{
  "encoder_arch": "coatnet",
  "model": "contrastive image-text model",
  "vocab_size": 61,
  "encoder_activation": "relu",
  "encoder_fused_qkv": false,
  "encoder_inner_norm": true,
  "encoder_depths": [3, 6, 6],
  "text_encoder_norm": "layernorm",
  "text_encoder_activation": "swiglu",
  "init": "lecun_normal",
  "final_lr_fraction": 0
}
Rows from block 11 of the image encoder of a small contrastive image-text model, named by matrix and row number. Rows with one number belong to one neuron. Each number is 128 + 24 x the weight over its row's rms, rounded and kept within 0 to 255. All counts start at 0. Numbers have three digits each.
After each neuron's rows are labels from the 100 images, of 14976, where the neuron reaches its highest value: "place" is the part of the image that holds the peak. Only what is clearly more common there than usual is listed. The data: regions of photos with short descriptions (Visual Genome).
# fc1: MLP up (encoder.blocks.11.mlp.fc1.weight, 1536x384), inputs 308-383
# fc2: MLP down (encoder.blocks.11.mlp.fc2.weight, 384x1536, transposed), outputs 308-383

fc1.398:135100168117112146154128122105136127129119123112110105119091109105116144107083108121141095084118101144166114146124141112143095107169107132133134092094116098119124126092164125107115162108092120134105089118150095162148140110143148
fc2.398:129134105127163102139099119135132133151078151140133137122103118150127123138125156159144111109145147143072127114149094116186140128109108134081114131113110163119142141135113131128158133156132166134133098128103116134096075168109160
place: top left

fc1.750:124100136137140108173096148135113138145159199124169103097090135090133138140100097146125131117141095123155140149094120168117088122143169078135120142164131096162150092090134086165130141135098085120125140133183118080115121099124175
fc2.750:081155088131073136101163165162123117145139136151110133154153107166134162122125129108120110114171143119116127104176104074120150135146112158143105150102120138092101131167100113137141103114140132184114105160146155121102162132179114
place: centre

fc1.679:175113078132147146152119104135104146148121143135140133157104150095139123148145110113137189152087161102170178107103153152123127111127177122082109107128122200143111126104140106122165165088131104161130107102123166201100119096082138
fc2.679:122133164129091091088158135102198123144107121107099117134191112143137103106122146164172131123117088117151119137157140106146103141141100111171092124134166127111168150112138172136125091098125147110119120128166113150115100110120108
place: middle left; top right

fc1.388:147145106134110154101094105135111101164139122142096105140142091087130123119135165130123122141145140119163099139080134087181140113133101078133124118112127115110160131155159128142162129135153140103155107188123117141146126153144104
fc2.388:181120150110128077094193137102099145118145135148080206142114102124091123131160094141125162115121136160170152156161127134063112161128105161135123111141125134166113132150181107165126111110152126154078107105117102131127124139112130
place: middle left

fc1.405:124153138122110164107095131145172144116129168130146120178105135160132134102138153084104086159097089120151117156067178130107118132145127094138121113100128095119164126125146131140170136162139151127115114139099093096148162166170145
fc2.405:175129115111167099102171132168069094164127177130060138137124141096099174122161110154124147091157164149110109094116084104138089122154082102126094132125124152123127109135114141111132127102126129153143109167152110139116140106146097
place: bottom left

fc1.529:131116121130137115153136149123136169142087096105124100151120106129150159124118103102114103117157063117143123129109111170172090149101121149133150139138159156153114095146167117121097141098143125161134097084074084168112113093147122
fc2.529:112167111153161106147159121137158115112152171126122126132141135143130054135149160161120123139073132149084129110143154067123137113102103147100129080154126134129125157137088137134139147118119119143130147099129149116153094115103106
place: middle left

fc1.150:131119086124107124113089089111116130139159097128131165142147122111106154066095107092102103144108127099150115093122089137112107139132092139125146112150166117099120140123084122119110181116120134112152128131123160123152141150117193
fc2.150:159150110142115079081149136128145155117122157150156147136122160128143139173079101172111122089140088170106105120141148086154162135102151112116181126122101148117154115105145100129143115147127109106116128115116110109133100107097124
place: middle left

fc1.124:171128135078185136142143116131136136136097092139140124140092141124116165105128103067148134107144110102163106138142141093115102122112141119110143135144119138083167104095198125135136151116121104142134130148138118111181134159191135
fc2.124:138160132133121141129157119099179139100145144115123074102132158120160121103120128135159144131112104102145148154127110111119140124117106151121176100149113130118135133171097116129104113143183129081112109138099127150157133149144156
place: top centre

fc1.277:168143127126128119135124130137133101174124142132151082129118169122110155115119154073138085143103086122122124166136142136136131138100059165111150120100111162131129102133132152116141090179127132128140140106072094125158134140150137
fc2.277:130110107195168122129130176136095180139142155139077157125151103113113124169147130120130142109114144125123115100140145116097144091117144107146120124174113167079119137131123083103149147124118105170115157147129120123162152086133172
place: top right

fc1.157:113136124143120134110117173124146126105132138178112141122138164158112113141093136169140119173148114133151130109109119117157142146162118116108121133130138147110100105120071107118126133116150145094114104151138118077124185107124158
fc2.157:160080131112099123122151108142093111159142105107118130117115135133129114103145110117121166110123157120155133132148131113157097114111109113117127137133122158122129154126199130141146136137114077092163105118099182145130105146176134
place: bottom centre

fc1.533:161127152127152091134114140142144157092111127129144127120115174144120131092115124134102097157117132100112139115156153101141125121113129115154104093185139121102137068122081124111114094127112105162141155153127132096137107146138119
fc2.533:124094152120130125120148121133117132133124099099105146096131084108138159138136114167142150140140094137146117166127064176118123108094116120117136108071093143106128179130143102122109167136159137113155147082135157137116110110126157
place: bottom centre

fc1.425:147117136081115153129122129145167077127110100136124133126126144129168134171111058092137134184135177143142104180103123120115132101121117134140139142162129094127125145157146085122130143101145087093110156134067142139100145118096113
fc2.425:129186106143132147123101117110087154141133097150076150153127112148136124089127125117156172147116110117132135100168141155127099170155138126130148133117150151122102123098098126127109146148131162088134143106138146152116131128177128
place: top right

fc1.696:100098160144205087124088094169156170125113144115118137143132110148125120148091109117175145140131145117134133120095118103149130133149114155085145132089153097131134108148124097135165156104132184139117131108141186122122125085136150
fc2.696:186152107124102109126147124112151091162126136137113123136162122135158094116132152094089103144157106135206131135125208133125095109133114158101137137139112131095104130130111132133108175114096140121170100109097117122164158158115105
place: middle right

fc1.600:146101137127125137108136110139107149066129092133170166156169150097147161137146124144111087129140126158099122107112135123166137129096133108116117081151085122118103137164096137085145134118134099151141142110146112105143126145105124
fc2.600:168151071120112126142141087155092130145153113102120063111142130126121103064128172161090160110114151132119141168156147143125111134098095111131078104118157109096120098115147130136170087104082146099116087146091070146103104075115137
place: bottom centre

fc1.284:120117144112129095113108123156158162131171114144117118153088115134158112109115142138104105132106163136101149046121132149162083148128092112124152142136102081141137130136144147121086176154110138163134140138115153090134134105138139
fc2.284:123183121172132128164160125100099097102099128090094118112134127116129147125081113166118126121152134112096128139154134153085134091178137177138122120124122120113130136155084122092139119096133148116099123110122141104137148153160128
place: middle right

fc1.106:064159141141176144109098188139151120086121147129115140100104116175113107144147122119104118120085087106102109115126131096113111078100146149151101164121115125121087119114147111084155112153153121130127104114147095143082125107139116
fc2.106:209130121105162114139146122173136147156154155091133109134132156174156147112112131097152132120149138119107126132128152136141119131138116115111108115107133114099142142158112145144115125132127143135170154164159163124173155113132159
place: top centre

fc1.97:094143156111116184084143102121156095148136146143093098143126140148159126120107151120090158119135121135142161164109168119142112160156082127104135125121078136118135104121109129139155136140136142127115189151143135117115112097152147
fc2.97:167115165126143103132101102156128162089155114140166135108118138111106113106122115161124087133144103142144098122157136097080123111126141093141112140115148150150141094138141115142110093130145139143165091106164151130113135156152127
place: middle right; top right

fc1.411:105098145158169108160127103168139138120089159101169109151080109130122130126119151095123115158150099175158116129141142159103139146119155140162125138124158132183110155125138149135112121128137125093109125119130155194141134122144190
fc2.411:160130110124113134142111162125117147079142124122114165150123118132112117106130155139180151130128139088093100089143130133213135084118100126112114115135104122147097137116134128097130140111131158129124130144129121111137101139141100
place: middle left

fc1.345:135080134162138103063103119118103125172118129119099146140115101140130113144126094170145144087144159087103162058151139087162134114113111111109125140128125141129140110067148109158167155123151150156164153157094125204143136128142199
fc2.345:173110123094168174123090151106106142123117141136119114109183156124112170122073105107102147085113133160136141149156159104130111091127138130194168136115101086088107158106144145106102097140139185108106089109115148150099124119124153
place: centre

fc1.615:128119154143160140159133126113091138150109139147131115162150163126148096140145123110153121157159111137152174205140114167106143117133147112095119130123175167114138142119137106149171111135150151115085100145123096113173085105145134
fc2.615:128109107140112115121106145164172198120154150106161190131140115139100165107127137138129147102114104170098116140098113107133126126110112168127147150136115108149165147116130112120093143117148104154124162129141138128110142115148163
place: bottom centre

fc1.473:160189153089120076132128103159116139160128189117148084147171168138128160099153097130118140173144173146115187121143155123074117089122135123105132090171131122141127113166112119115164118096126131100091123133130137125103129091102140
fc2.473:102042136130127147105149128110138130127149118142124093106082126153113083095113139132132074071121126127198095129143117122124111135120076133143097170116165134082111161124110131149125127102131126134131141090107147098150113141130121
place: bottom left

fc1.130:137166120107110109160091118190143087144109184143113127135119104168153126154113127135131110085129118146192132136147122105136102136120176093130116089103145157125136129133124108119123117147122140153114129091166112131163097085127135
fc2.130:121096154099179126163126114072146127108168113110100073151158137121106147117125135113125127176126101085085118098119149127121130126145093118162112177147128140143146103162103104170124149105141132073133098162123118152066117114133106
place: top centre

fc1.511:160103139123128118136134149115078171131128132127118110154132150093157127144135142121146170141130145076155148150141118095150165131116115140096121117172125116115153151184165115171128121136133127142103170104084141082114145097126172
fc2.511:141152130108132121079161128123143129156110125145115138117136158154150126122092103158159108120115126164179128152155089080102114080154150131163111123090138140123162104122135109161181149183109142143158129177115101130171121123144135
place: top right; top left

fc1.144:125119118095148124101132150082138117098141109124130112094142093121164100127164140129147116117153107155115120122132156086094098125107114122121142131173128135126097135129167111114185143079114094179173092123080080099160089115108162
fc2.144:109128122152089143178160087186140150143126136120084135096123114141134143168110127109144136131094104171121134135123158172166104081162142105120113148102117182140117127122086148198097132139152129142102126113179126104090143107117122
place: middle right

fc1.148:154174075121153131125148104094124105129089132124133156115149174079145153083142137104124129150138111120163121125084130138098086135158156137090134118124130125146134144164164143117134144101135126107145119097104089139122131116172168
fc2.148:128159093108131148150085139144144117124131098141143096117108167086150119154056110105148129121126109099124129152127110125127111139135104126104163141121116137095133127157115089118137156145141165153102113134098131186131150154104145
place: top left; top right

fc1.584:129101148094177158079141146147141126164149142135194117115135128103119135109126107128175090093121101154090128178090135107109159131181079160134109109148123163121118117181116071141090137106139134108164132096090106109128123157131150
fc2.584:147093108098114141117198116101096135107131107084122093104107202096147187093138132097107137113132106100142140134131146090135125147130156136127085146138129129107104147105109126079118138136157100156143116135157135086118143135136095
place: bottom centre

fc1.474:180159126108096128083145145161118166118119117099130159105158133103093138124122115153138124077094140100097114136178141155088098118142073142128141120130117150106125130173142126068133152074108114135141146133108115150182119097121132
fc2.474:130100102167142104129127126127129132142125100093132129159078116149122134109146118106115157120124132145152145153112154130129113128168130127137127168148100142128131149147114136148117103138108149124151149140161127146079101124122142
place: top left

fc1.271:158092139110155130171125105149133079131159145124146125168120173121118144205143070103105116101105079073135157138157156113127153109125079133130150118119200190084175132121184126147087115115142140111091155151119098152095140124138098
fc2.271:123158099160097128115125161094154184154117136107103140105146118182146101079121147142148131141110166187129044099120114111133086128129121133092140137114126155151136143116122120105149126118126116150141181150143131156135078122088176
place: top centre

fc1.366:136122173140165132192096124095109193153096116137102117124123121107139133107138135134124127133082139139182154161103113163134136091107135129099128149190111184106144139144125094146138084109125163123137125100111124125145131135148110
fc2.366:137153151095116104095130125098121114122115159109147159136137106128135147132123118123115113096102112077123150171126117136112111173122114160103110103094126156140111111116170129092147164137114146125135136170097135162111117108062127
place: middle left

fc1.500:173144093109135114111089176139113137117107133110114100104153119121127152135120167131118169127133152121155161135093106090133114107075131134166141089125119164116117106096137100154125119096111126098150107155128101112140161147121164
fc2.500:175137103140150107109153111157131114125140131111078127175148109138128123143158114062136097107091097161107147104167165108109071151154115148109108142140142114133170102130098141113141134108136115101108134148126145140136131122152145
place: top right

fc1.421:117101128156161141137083145134128116126081114114127150139122105121125106108138127133120170154167107102151135119138077136090091095124125163141145126126160111128128168157108131090122146163122115144138132136080144137130122116151171
fc2.421:162141103101128111149170133162144114106161108141123153111143159172131111145116147110152113124154140047115156083161143175120110088171112104168105162139109109160107117107132147081138118100137131148132161124093126107137149129114166
place: middle right

fc1.537:119133149112158149127120115109143105154142077119162102111140121095113114130061134134157166087129089142102156150100152147114134127116109096150164150119140119160127113140158104127127127113127114107147136088160151111153128105114092
fc2.537:119155119141103139146146098146117170114149159142107166124123133105131148134107137131098121128132165126133142138147076135137107108119126176128108062107169123069143098119096152114136170136102108179079118090125151152147118113167169
place: top left

fc1.761:142133129109175147128096115128123154093149159122134170112145102132129143141128142114165100128095113166148135162111125098143117120176167130155119100100110134137165143167164097115109112144107130103129148149155119171110130126139158
fc2.761:149109154140147120131156134113135083141086100097101099149128130112123126095124155102120097133163088132111132119139132100163155121124087121126134133123126117096113150135133104117136121155179125110138112110123135095096111161142106
place: bottom centre; top centre

fc1.132:146137154150123157107108141081128122129138091133153111122156137173121153147097132119170141109138136113102110134117127137163082103102111196082153111076120128115098100139110144139137142099152111092151157114145133116120135149125145
fc2.132:129102065082159091136146119147127169118122125117104133117145115124077124150103098111107147145127139138135111124105114104125147125129134093156120117165151084106189130133127087110121158125125160139126121120112134166145111128144130
place: bottom centre; bottom right

fc1.185:121090145121123122135152093100113127110127161122121149111106171119169146101186159099107143144154137113154104100138117135128102143173121125107118175116138122119098169148159092121108165112089126167156124106109142124152092108102148
fc2.185:126128115156131149148132142173135099147144132103110126137137155118061107168134151176112158109109125152100096160146106103150141086145166131118151135097150119085160114172118074095116111148126074134121150174104132085113128137114116
place: middle left

fc1.475:171109150072088139144110132129133128146163150136123106119139169105136115139073115181144083141135100122128143116113104124135146162163119128128131115126166127117142185173157132121143170156114135098093117127102145100082155124104135
fc2.475:135173124107121095077212118107100112138125129120130160123109110134148118122159106152049147143102156127125082107121133097123099121125106152149136098113105127103117118122105125136145134107124127117140150137102157147166128130131099
place: middle right

fc1.464:135181105104180140128075162148111154106122110157110135139122157131122140149155103135096152137134153137143147108120136150122153110115159079156135118126126157122117103124174114161114110124134135094117123109107160107152121118139114
fc2.464:115135125143110135117112120129122119145121147121146122116118097118130127113119115109146126119131135093162133147149127086103162134155140178114064138133076117139058124156096146146141140117115126148142145161170113172124197116160143
place: bottom centre

fc1.159:116136143169130123155091148146094156106120129086118141176115101154129116085129112116102101139112128110115118107119123084106150127120128101106110127116155139105131123172162185107116112115087119162117083120176088135126120140139144
fc2.159:117098142111090140091158129141184082105147152137097100124094100133136158185153133158145136132123162105144127158125138157111133115166125101086144133136138143154123129108116159129130128118093149115132142108115140156095134097123108
place: middle left

fc1.548:127118093173109126106142164107115118123129114135114098109103113095114063111105152106144117157102120114169144145115092162133127159095144108106102182087162129117134137062123165159055130104128135142165152104178135133162180132112146
fc2.548:122138110191156135150096162126138133163142152124071110103139108183146154132134099137134133143136177158125111147070124133174083109125121126131133128129127111146135117120143141113096123082152156110114102152124129164122132156133159
place: top centre

fc1.578:140135130125127132138104120144116122112146154149172097142127130141117122108103131154108145168089107080145117174116113158114133153163091138143133131150117172124106153177143104115143116114153142153141109144153081131130126189144115
fc2.578:164125130175133121088150158122118092174127152128106119145166114107127141141183122124116108121164135139125127124128147162120141143142136102149118088073158110127143124126118150137132092125130080133140152145134150113144151087152200
place: top centre; top left

fc1.393:076127130144092158110139115136147116156102081106127112153072147111146143092151125157125130123132112097155127142135109113104065098129156141130100166107142136141155104125113151139141136082135139125090151150148126106187156094109185
fc2.393:134148107126170107145131117115055133112138146101103156144188124135141135153138115134124132116142154135175105128155115172125133128118136169077113127130146141100143114099122095073122130127131133151132085100160102143144145137124115
place: middle right

fc1.619:123114123099117125177134121155110140187149111118109135129143137160093146135115134197160182125144135147176117133168173163102143133134083079142165107120125104100138141135149105114119098129129116115111140139152119160143111116140164
fc2.619:156140145119102151124174168183157126124121132117098124127130152109135106111102117078079127128134150118126120142108109108138122088128095111153094176104138156096115141101134114136147128128117109128097125113122108103139155119096143
place: top right

fc1.268:122114123174137098120122162123147137171154129113142115106157164126090084083136084116123144141110122124127114153132117162154100112150177173156126136102129116155140114115070124129146148130122129134146122136100104087156130132136195
fc2.268:160150099096132182126152113155149139112136126133157112136121144095121137096155134143141153113124169135150146096096101113144146180140133117144121157132089115062088161177154129102117146118115134118127206128139164074127142087124107
place: middle left

fc1.397:144133123110119134061122140105133116156135097113153131089104131110143136149142091082119135175146125141124136145179119139145153155110164111067130163127157121123095109091150100116110121091127130127130139139112137105134118120122077
fc2.397:105143121146112150100076156145095131103131101150084144111122077137149114077119136167100131134151078161101135136127136087110103138161109131150174104126089133174139141180130158097092149120160151153123126140135154119120142145131076
place: bottom centre

fc1.493:123141143148130145098086134124128132147106110094140073151185139121134106097149125148129150104123179128123106130108152129109096116117129172158114106109141127094097128135117090151122114147154083121139131119081139114175099116157120
fc2.493:139129120110122101113177143167139138108140116139125135130115098149125098103119113147110100112150132099133143125091107118104138159146156099121122143117111123118141140166116128107150152118131122154109140144135140098130152079106153
place: middle right

fc1.432:172123096127106151125107106099138114121152112109150147092106177148124149117099067148151130143156128141134119098185095143087170114115166125116106127143106134141099096135091117131095104139123128089095131134118139113133146172120163
fc2.432:129149096125114104152115160152108105124155129145125106204102145119108091153185113136120110114120088162154153196093115108130133096125103145113158119127096113107156142099079119121104111094149187086157140134131136121145121125153121
place: centre

fc1.516:125091085124138133107115100072105159146131150137102126124118130154106160130121088116116138189096133135128152131123162118091135132085102147131147089108144126098119129148083133163178125090124117128105125146161081110083140121145134
fc2.516:114152153153152150128132091123113084152136154145091178145160109146124105104115142109140124130155164121124147158123118113174103085162134134144097115136136154126114109155156127159107096155123160102167125109098132153146137153121115
place: top centre

fc1.433:115120108107152133152130125148130149106110130135134156171135150125125125144191103127088142111155127137098091116130148155120094139112113156128119172151106121138129136136139140085132124142070127125131109145089151099162122127158144
fc2.433:144160126174120163139105187116113116119113137142110088150152136117137118132114133203129138095174146150158133141111147128114171165130104134157123102142150083127131153141108133110087127123128136134094120094135128141138115155143126
place: centre

fc1.170:141138125140160133133133111121114127155121139110108117156147133138145121149097130112137132111114149113116115151135117130136108102172131151145117078140157154117120155138170124134105118142058142167146110116171100150149146127131154
fc2.170:086140117100129130131131160158164139118128091139136117111118117089108125122071124109107161121150151114118069102097135105107099168065109100103148129121105092115127117106143109135152132082146134118111118144129132126143129123086186
place: middle left

fc1.756:063158088123140132154138087147091090169122120113162101087130130127136159125121113115066083133128123146091123117110121138096149109145079172105105115112151085121176140104126151101143093133092129135100068162132116114112114145120123
fc2.756:162130146111102127082102169139170108145132131148096145154123169116162115136137113144101105147153104088123153146136122154089133073157145094137146151163121142108087136158134123157153149139132131164163207138087132129109134127139103
place: centre

fc1.58:133147115132125127104157120134123117123095137130106132122115144134112107162114116115130127131150095119129112150117133115135166107113109084132127120108123169160113120153113117114116132123148098089120170127136120107107163157151109
fc2.58:158111139113166165123126112108174114148180192112121133159126173101143136095148158101164120160075104112127131122138149121117142121141130114129125099121162118121163184150149150109122130169095155111150147129127121116113100078127148
place: top centre; bottom centre

fc1.46:146174101140164095136121072111180147147132102095137145096111144164131114146107161162146103124149121134095140101145173159118148101134097100088112129146141161086120124112174107113170138128116137139094139153104104141112115149146140
fc2.46:140107156141128155139143136106090138083129131127104136108136152125128149159163107125120170109133163145148120119082144134107120117121132138180161103114133103118143108158128120145143154117158126121117127138131178153122141132112117
place: bottom centre

fc1.736:171139112086103149090118135126123165165109093145081121121081131110115129138119143153081122110086135114108129166107091118146144128126098127126115125120114143088104119102141077116092151110103144104122124066091092137113170135131154
fc2.736:154120106122127120153151169142139120143122119165118118169131125122148128165105120122160155137179146097127134072118159151125130107083139164095122127146110152105124149164091142136171096144107100128110147184133157149098134108075166
place: top right; top centre

fc1.573:101147086141149121099165129156072138146128102142132137095097157165148120119166106151127100149108123138148113191181123120103101111137073142143123113160145123126115150130117146110168135128120147131125132139082121133124074094137123
fc2.573:163100180116079133137112139093139169126115103105136121180152094163116134095110097133165128098106148122140137103099183117138162145075144114139148138072127130122109147141118113089085144141142126103105086087140085164090107141156158
place: middle right

fc1.336:150108124130130110159099143132141137118109165140123106150074092121162118090102104122128129088144138142155105168143096117059093095074108121148127099110105207096107161141140153147120133151133128108077152099137145102103141116141128
fc2.336:182128131125145172116142114098120112136131124094114195153126132115131156128154126134185113125135125145142096157100147065138126138111126140094092118148114091134153129128135128105109143111109138127132124160136152170100124113145142
place: top left

fc1.637:139130119119162169097155122130117145162075097109133125157134142122128110122125115146138151133076132152109156139121152123148131123136110147128076110094107182133136101107138101160128107127140126117130111113104119119106159107114166
fc2.637:096127122125148087167177089141171157116099166079101098140200136137139109111159145130131114135111114123144112157142105078099161154132092127121131106121162087092137145169086134149143150108134091162141163194146142169108114115094179
place: top right

fc1.90:107112117140129100146101116121138142123149146126060095137139108114107117130168148153160109159154119109163103147167057101138136085161113131142149107157139141126113127122116102070128097150101120108096141127072112147105142142121129
fc2.90:127136165156113122151144109111111126076116098108161182153108108117131151155118104109117130179118137143125159124117134153184133176154123115105161137124137088103106159106130139170149126106158132122120181112134147147127128111171153
place: top centre

fc1.735:187164125096119118121132105122140162139117127144131086117142109071098128159085119154161140163147094136160114172128162130168096126169129088142098099159120126096144147155163113132154157156161116142129147151181117153126127083129099
fc2.735:149142120128105162150121118100160107102103130119119201088169132120164155104124152171114112112114162123109129140139144107098130101099087155127117116092148106142076141117160162121112107112106194090119158127138132127152136159085167
place: top left

fc1.350:140108111135126102143102148152137113125166140091164090136162111167131145100113088163141137152111155101136155144144153114103126169121092157171126135114169113112128148129146111157121135148102113109105100101143098130148087089161105
fc2.350:143110116148145141109169111177159158146142141096075140063127134165120132105087138109127120113114108176156126107136125096141131106120126097131140142123099170149125169127130118105106175106172106149155115101128145075135125120119116
place: centre

fc1.327:082119134151077111098129138158131105123134071142121128108142109168101107117111145130072100153149155118097166166193121153118095124135148154133148124095082114149141109108137139143153111160101123111096132162114133139175172103136120
fc2.327:184131113131118127155176114128108130101131151110132160161153137142107121136135146162112148130100099091094113144108109137070166118115154132160129151137131109112045138114084140109138120099117124175124124120107103112136154132177126
place: middle right

fc1.143:140126151117124154093105159139095068096127113131053107144167123104155128130125159152125141103109131142131166112130140127160118116120141091084153107159138122124133120111099121138129117088168141117097127116038132118163122154147139
fc2.143:142094112145128116124083097124162119152118158137121167111127180159161174125103153083145105129154101124116136140097156146125098163147145128181104080139123138136172116132178163172139151113093138113142132144170143155079120094128151
place: middle right

fc1.312:165086129124156108149153106125078118185109167115133113112161165121145150132117114100163142121120134114094113130106109107145132123166099098113100121151145091134148152097142155119128159140106118155096120155129128143118105169137168
fc2.312:120139118119093114109133141161127145107152118124073164129108154135120115100117096174135063156141132126147151113112102122115123162152140094106178117140124127166127134107095135110121105153117157137157154100100142137093112093157155
place: centre

fc1.650:143131153148143122109113117141132130115136132128079124141105138122150133118178159114140128145147159103135124143168097088103102150106129135124119100119153181082161114099092160151129121105116139149150115092121106120173149146116114
fc2.650:120118120100100155153135132105145112107120131140176119102136153155108110141115149087121130077088126142113158134086151133083140129139091104120145103145145075127108128163107165129108111131099164119096131151145160151141138163129147
place: bottom centre; bottom right

fc1.62:145098137143180125088119078138166119122101155183103099164128130126156132154135098079141136136138130140172103118109136107101149116153131147091125153142152108110144113126198139107131127078121154098134182112092132132116109112118151
fc2.62:134146127109113178146074136142111174129137114157108144113087129133104118097103133134135123122163100110133141138115150144161088110157106136095151135109103151126152098150081110139138154167122121146110108160145164133129145083150117
place: top right

fc1.63:131081139143164108120131143128087191134123157125106123114178117125155090125126161140124147179138153124153102145144140130091146146126144076118147130148149121114099136102134112156107100097137116142131134131103151095128140180113172
fc2.63:108156146075075129130115099131166085133151114109166088105125131154155093114124137101134134117092092135109148126111136103128138146171155164129117144107114124116156120083123170146146121133141103094094168084126136176106090126120136
place: bottom centre; bottom right

fc1.560:152116151106122141088145141092143118116112134130103106100138136091160126121086133120126158091095156145116106094119128159127087120141168120139109160138119149095117097166127127156159116100137158142138140175127163089136153126119087
fc2.560:094102110159109127126150067144156095160109113130184143118111106145068100122110104164148088145098097088128138155095140136114106192100109077114156151101114147147126141082115097123135085102119098084129092131175110124118124115092142
place: centre

fc1.98:122187134157183117120098097099133116170135120138117168154109116109154189164186103115147164147108110131157179128104146110137129139133087162170177125136146125136132168096150109147117171125160160165131103113111156113138138137123178
fc2.98:169123141133105130162149150129086118134126136132099125090132109104146109147112158122104142131120132165113101102128161134151095113111108136142129101186109152127090144147147163122168080106107133140124135111096118109110105161100148
place: top right

fc1.351:166157070131114152114124122132152139144121157143120137173149115119156154119118118127138122118117137130165159157102146105072106087114138114141129126125112129135162121150126092121164156125115125117128128112084154154170135179084118
fc2.351:129143135100184155114087138142135150154128137122075124141125157129126118135124113127145116189108150137178132077102134109147120097125066139126157100102101166084129133142131119130123176091139158140121146113132122147103135073136162
place: top right; top left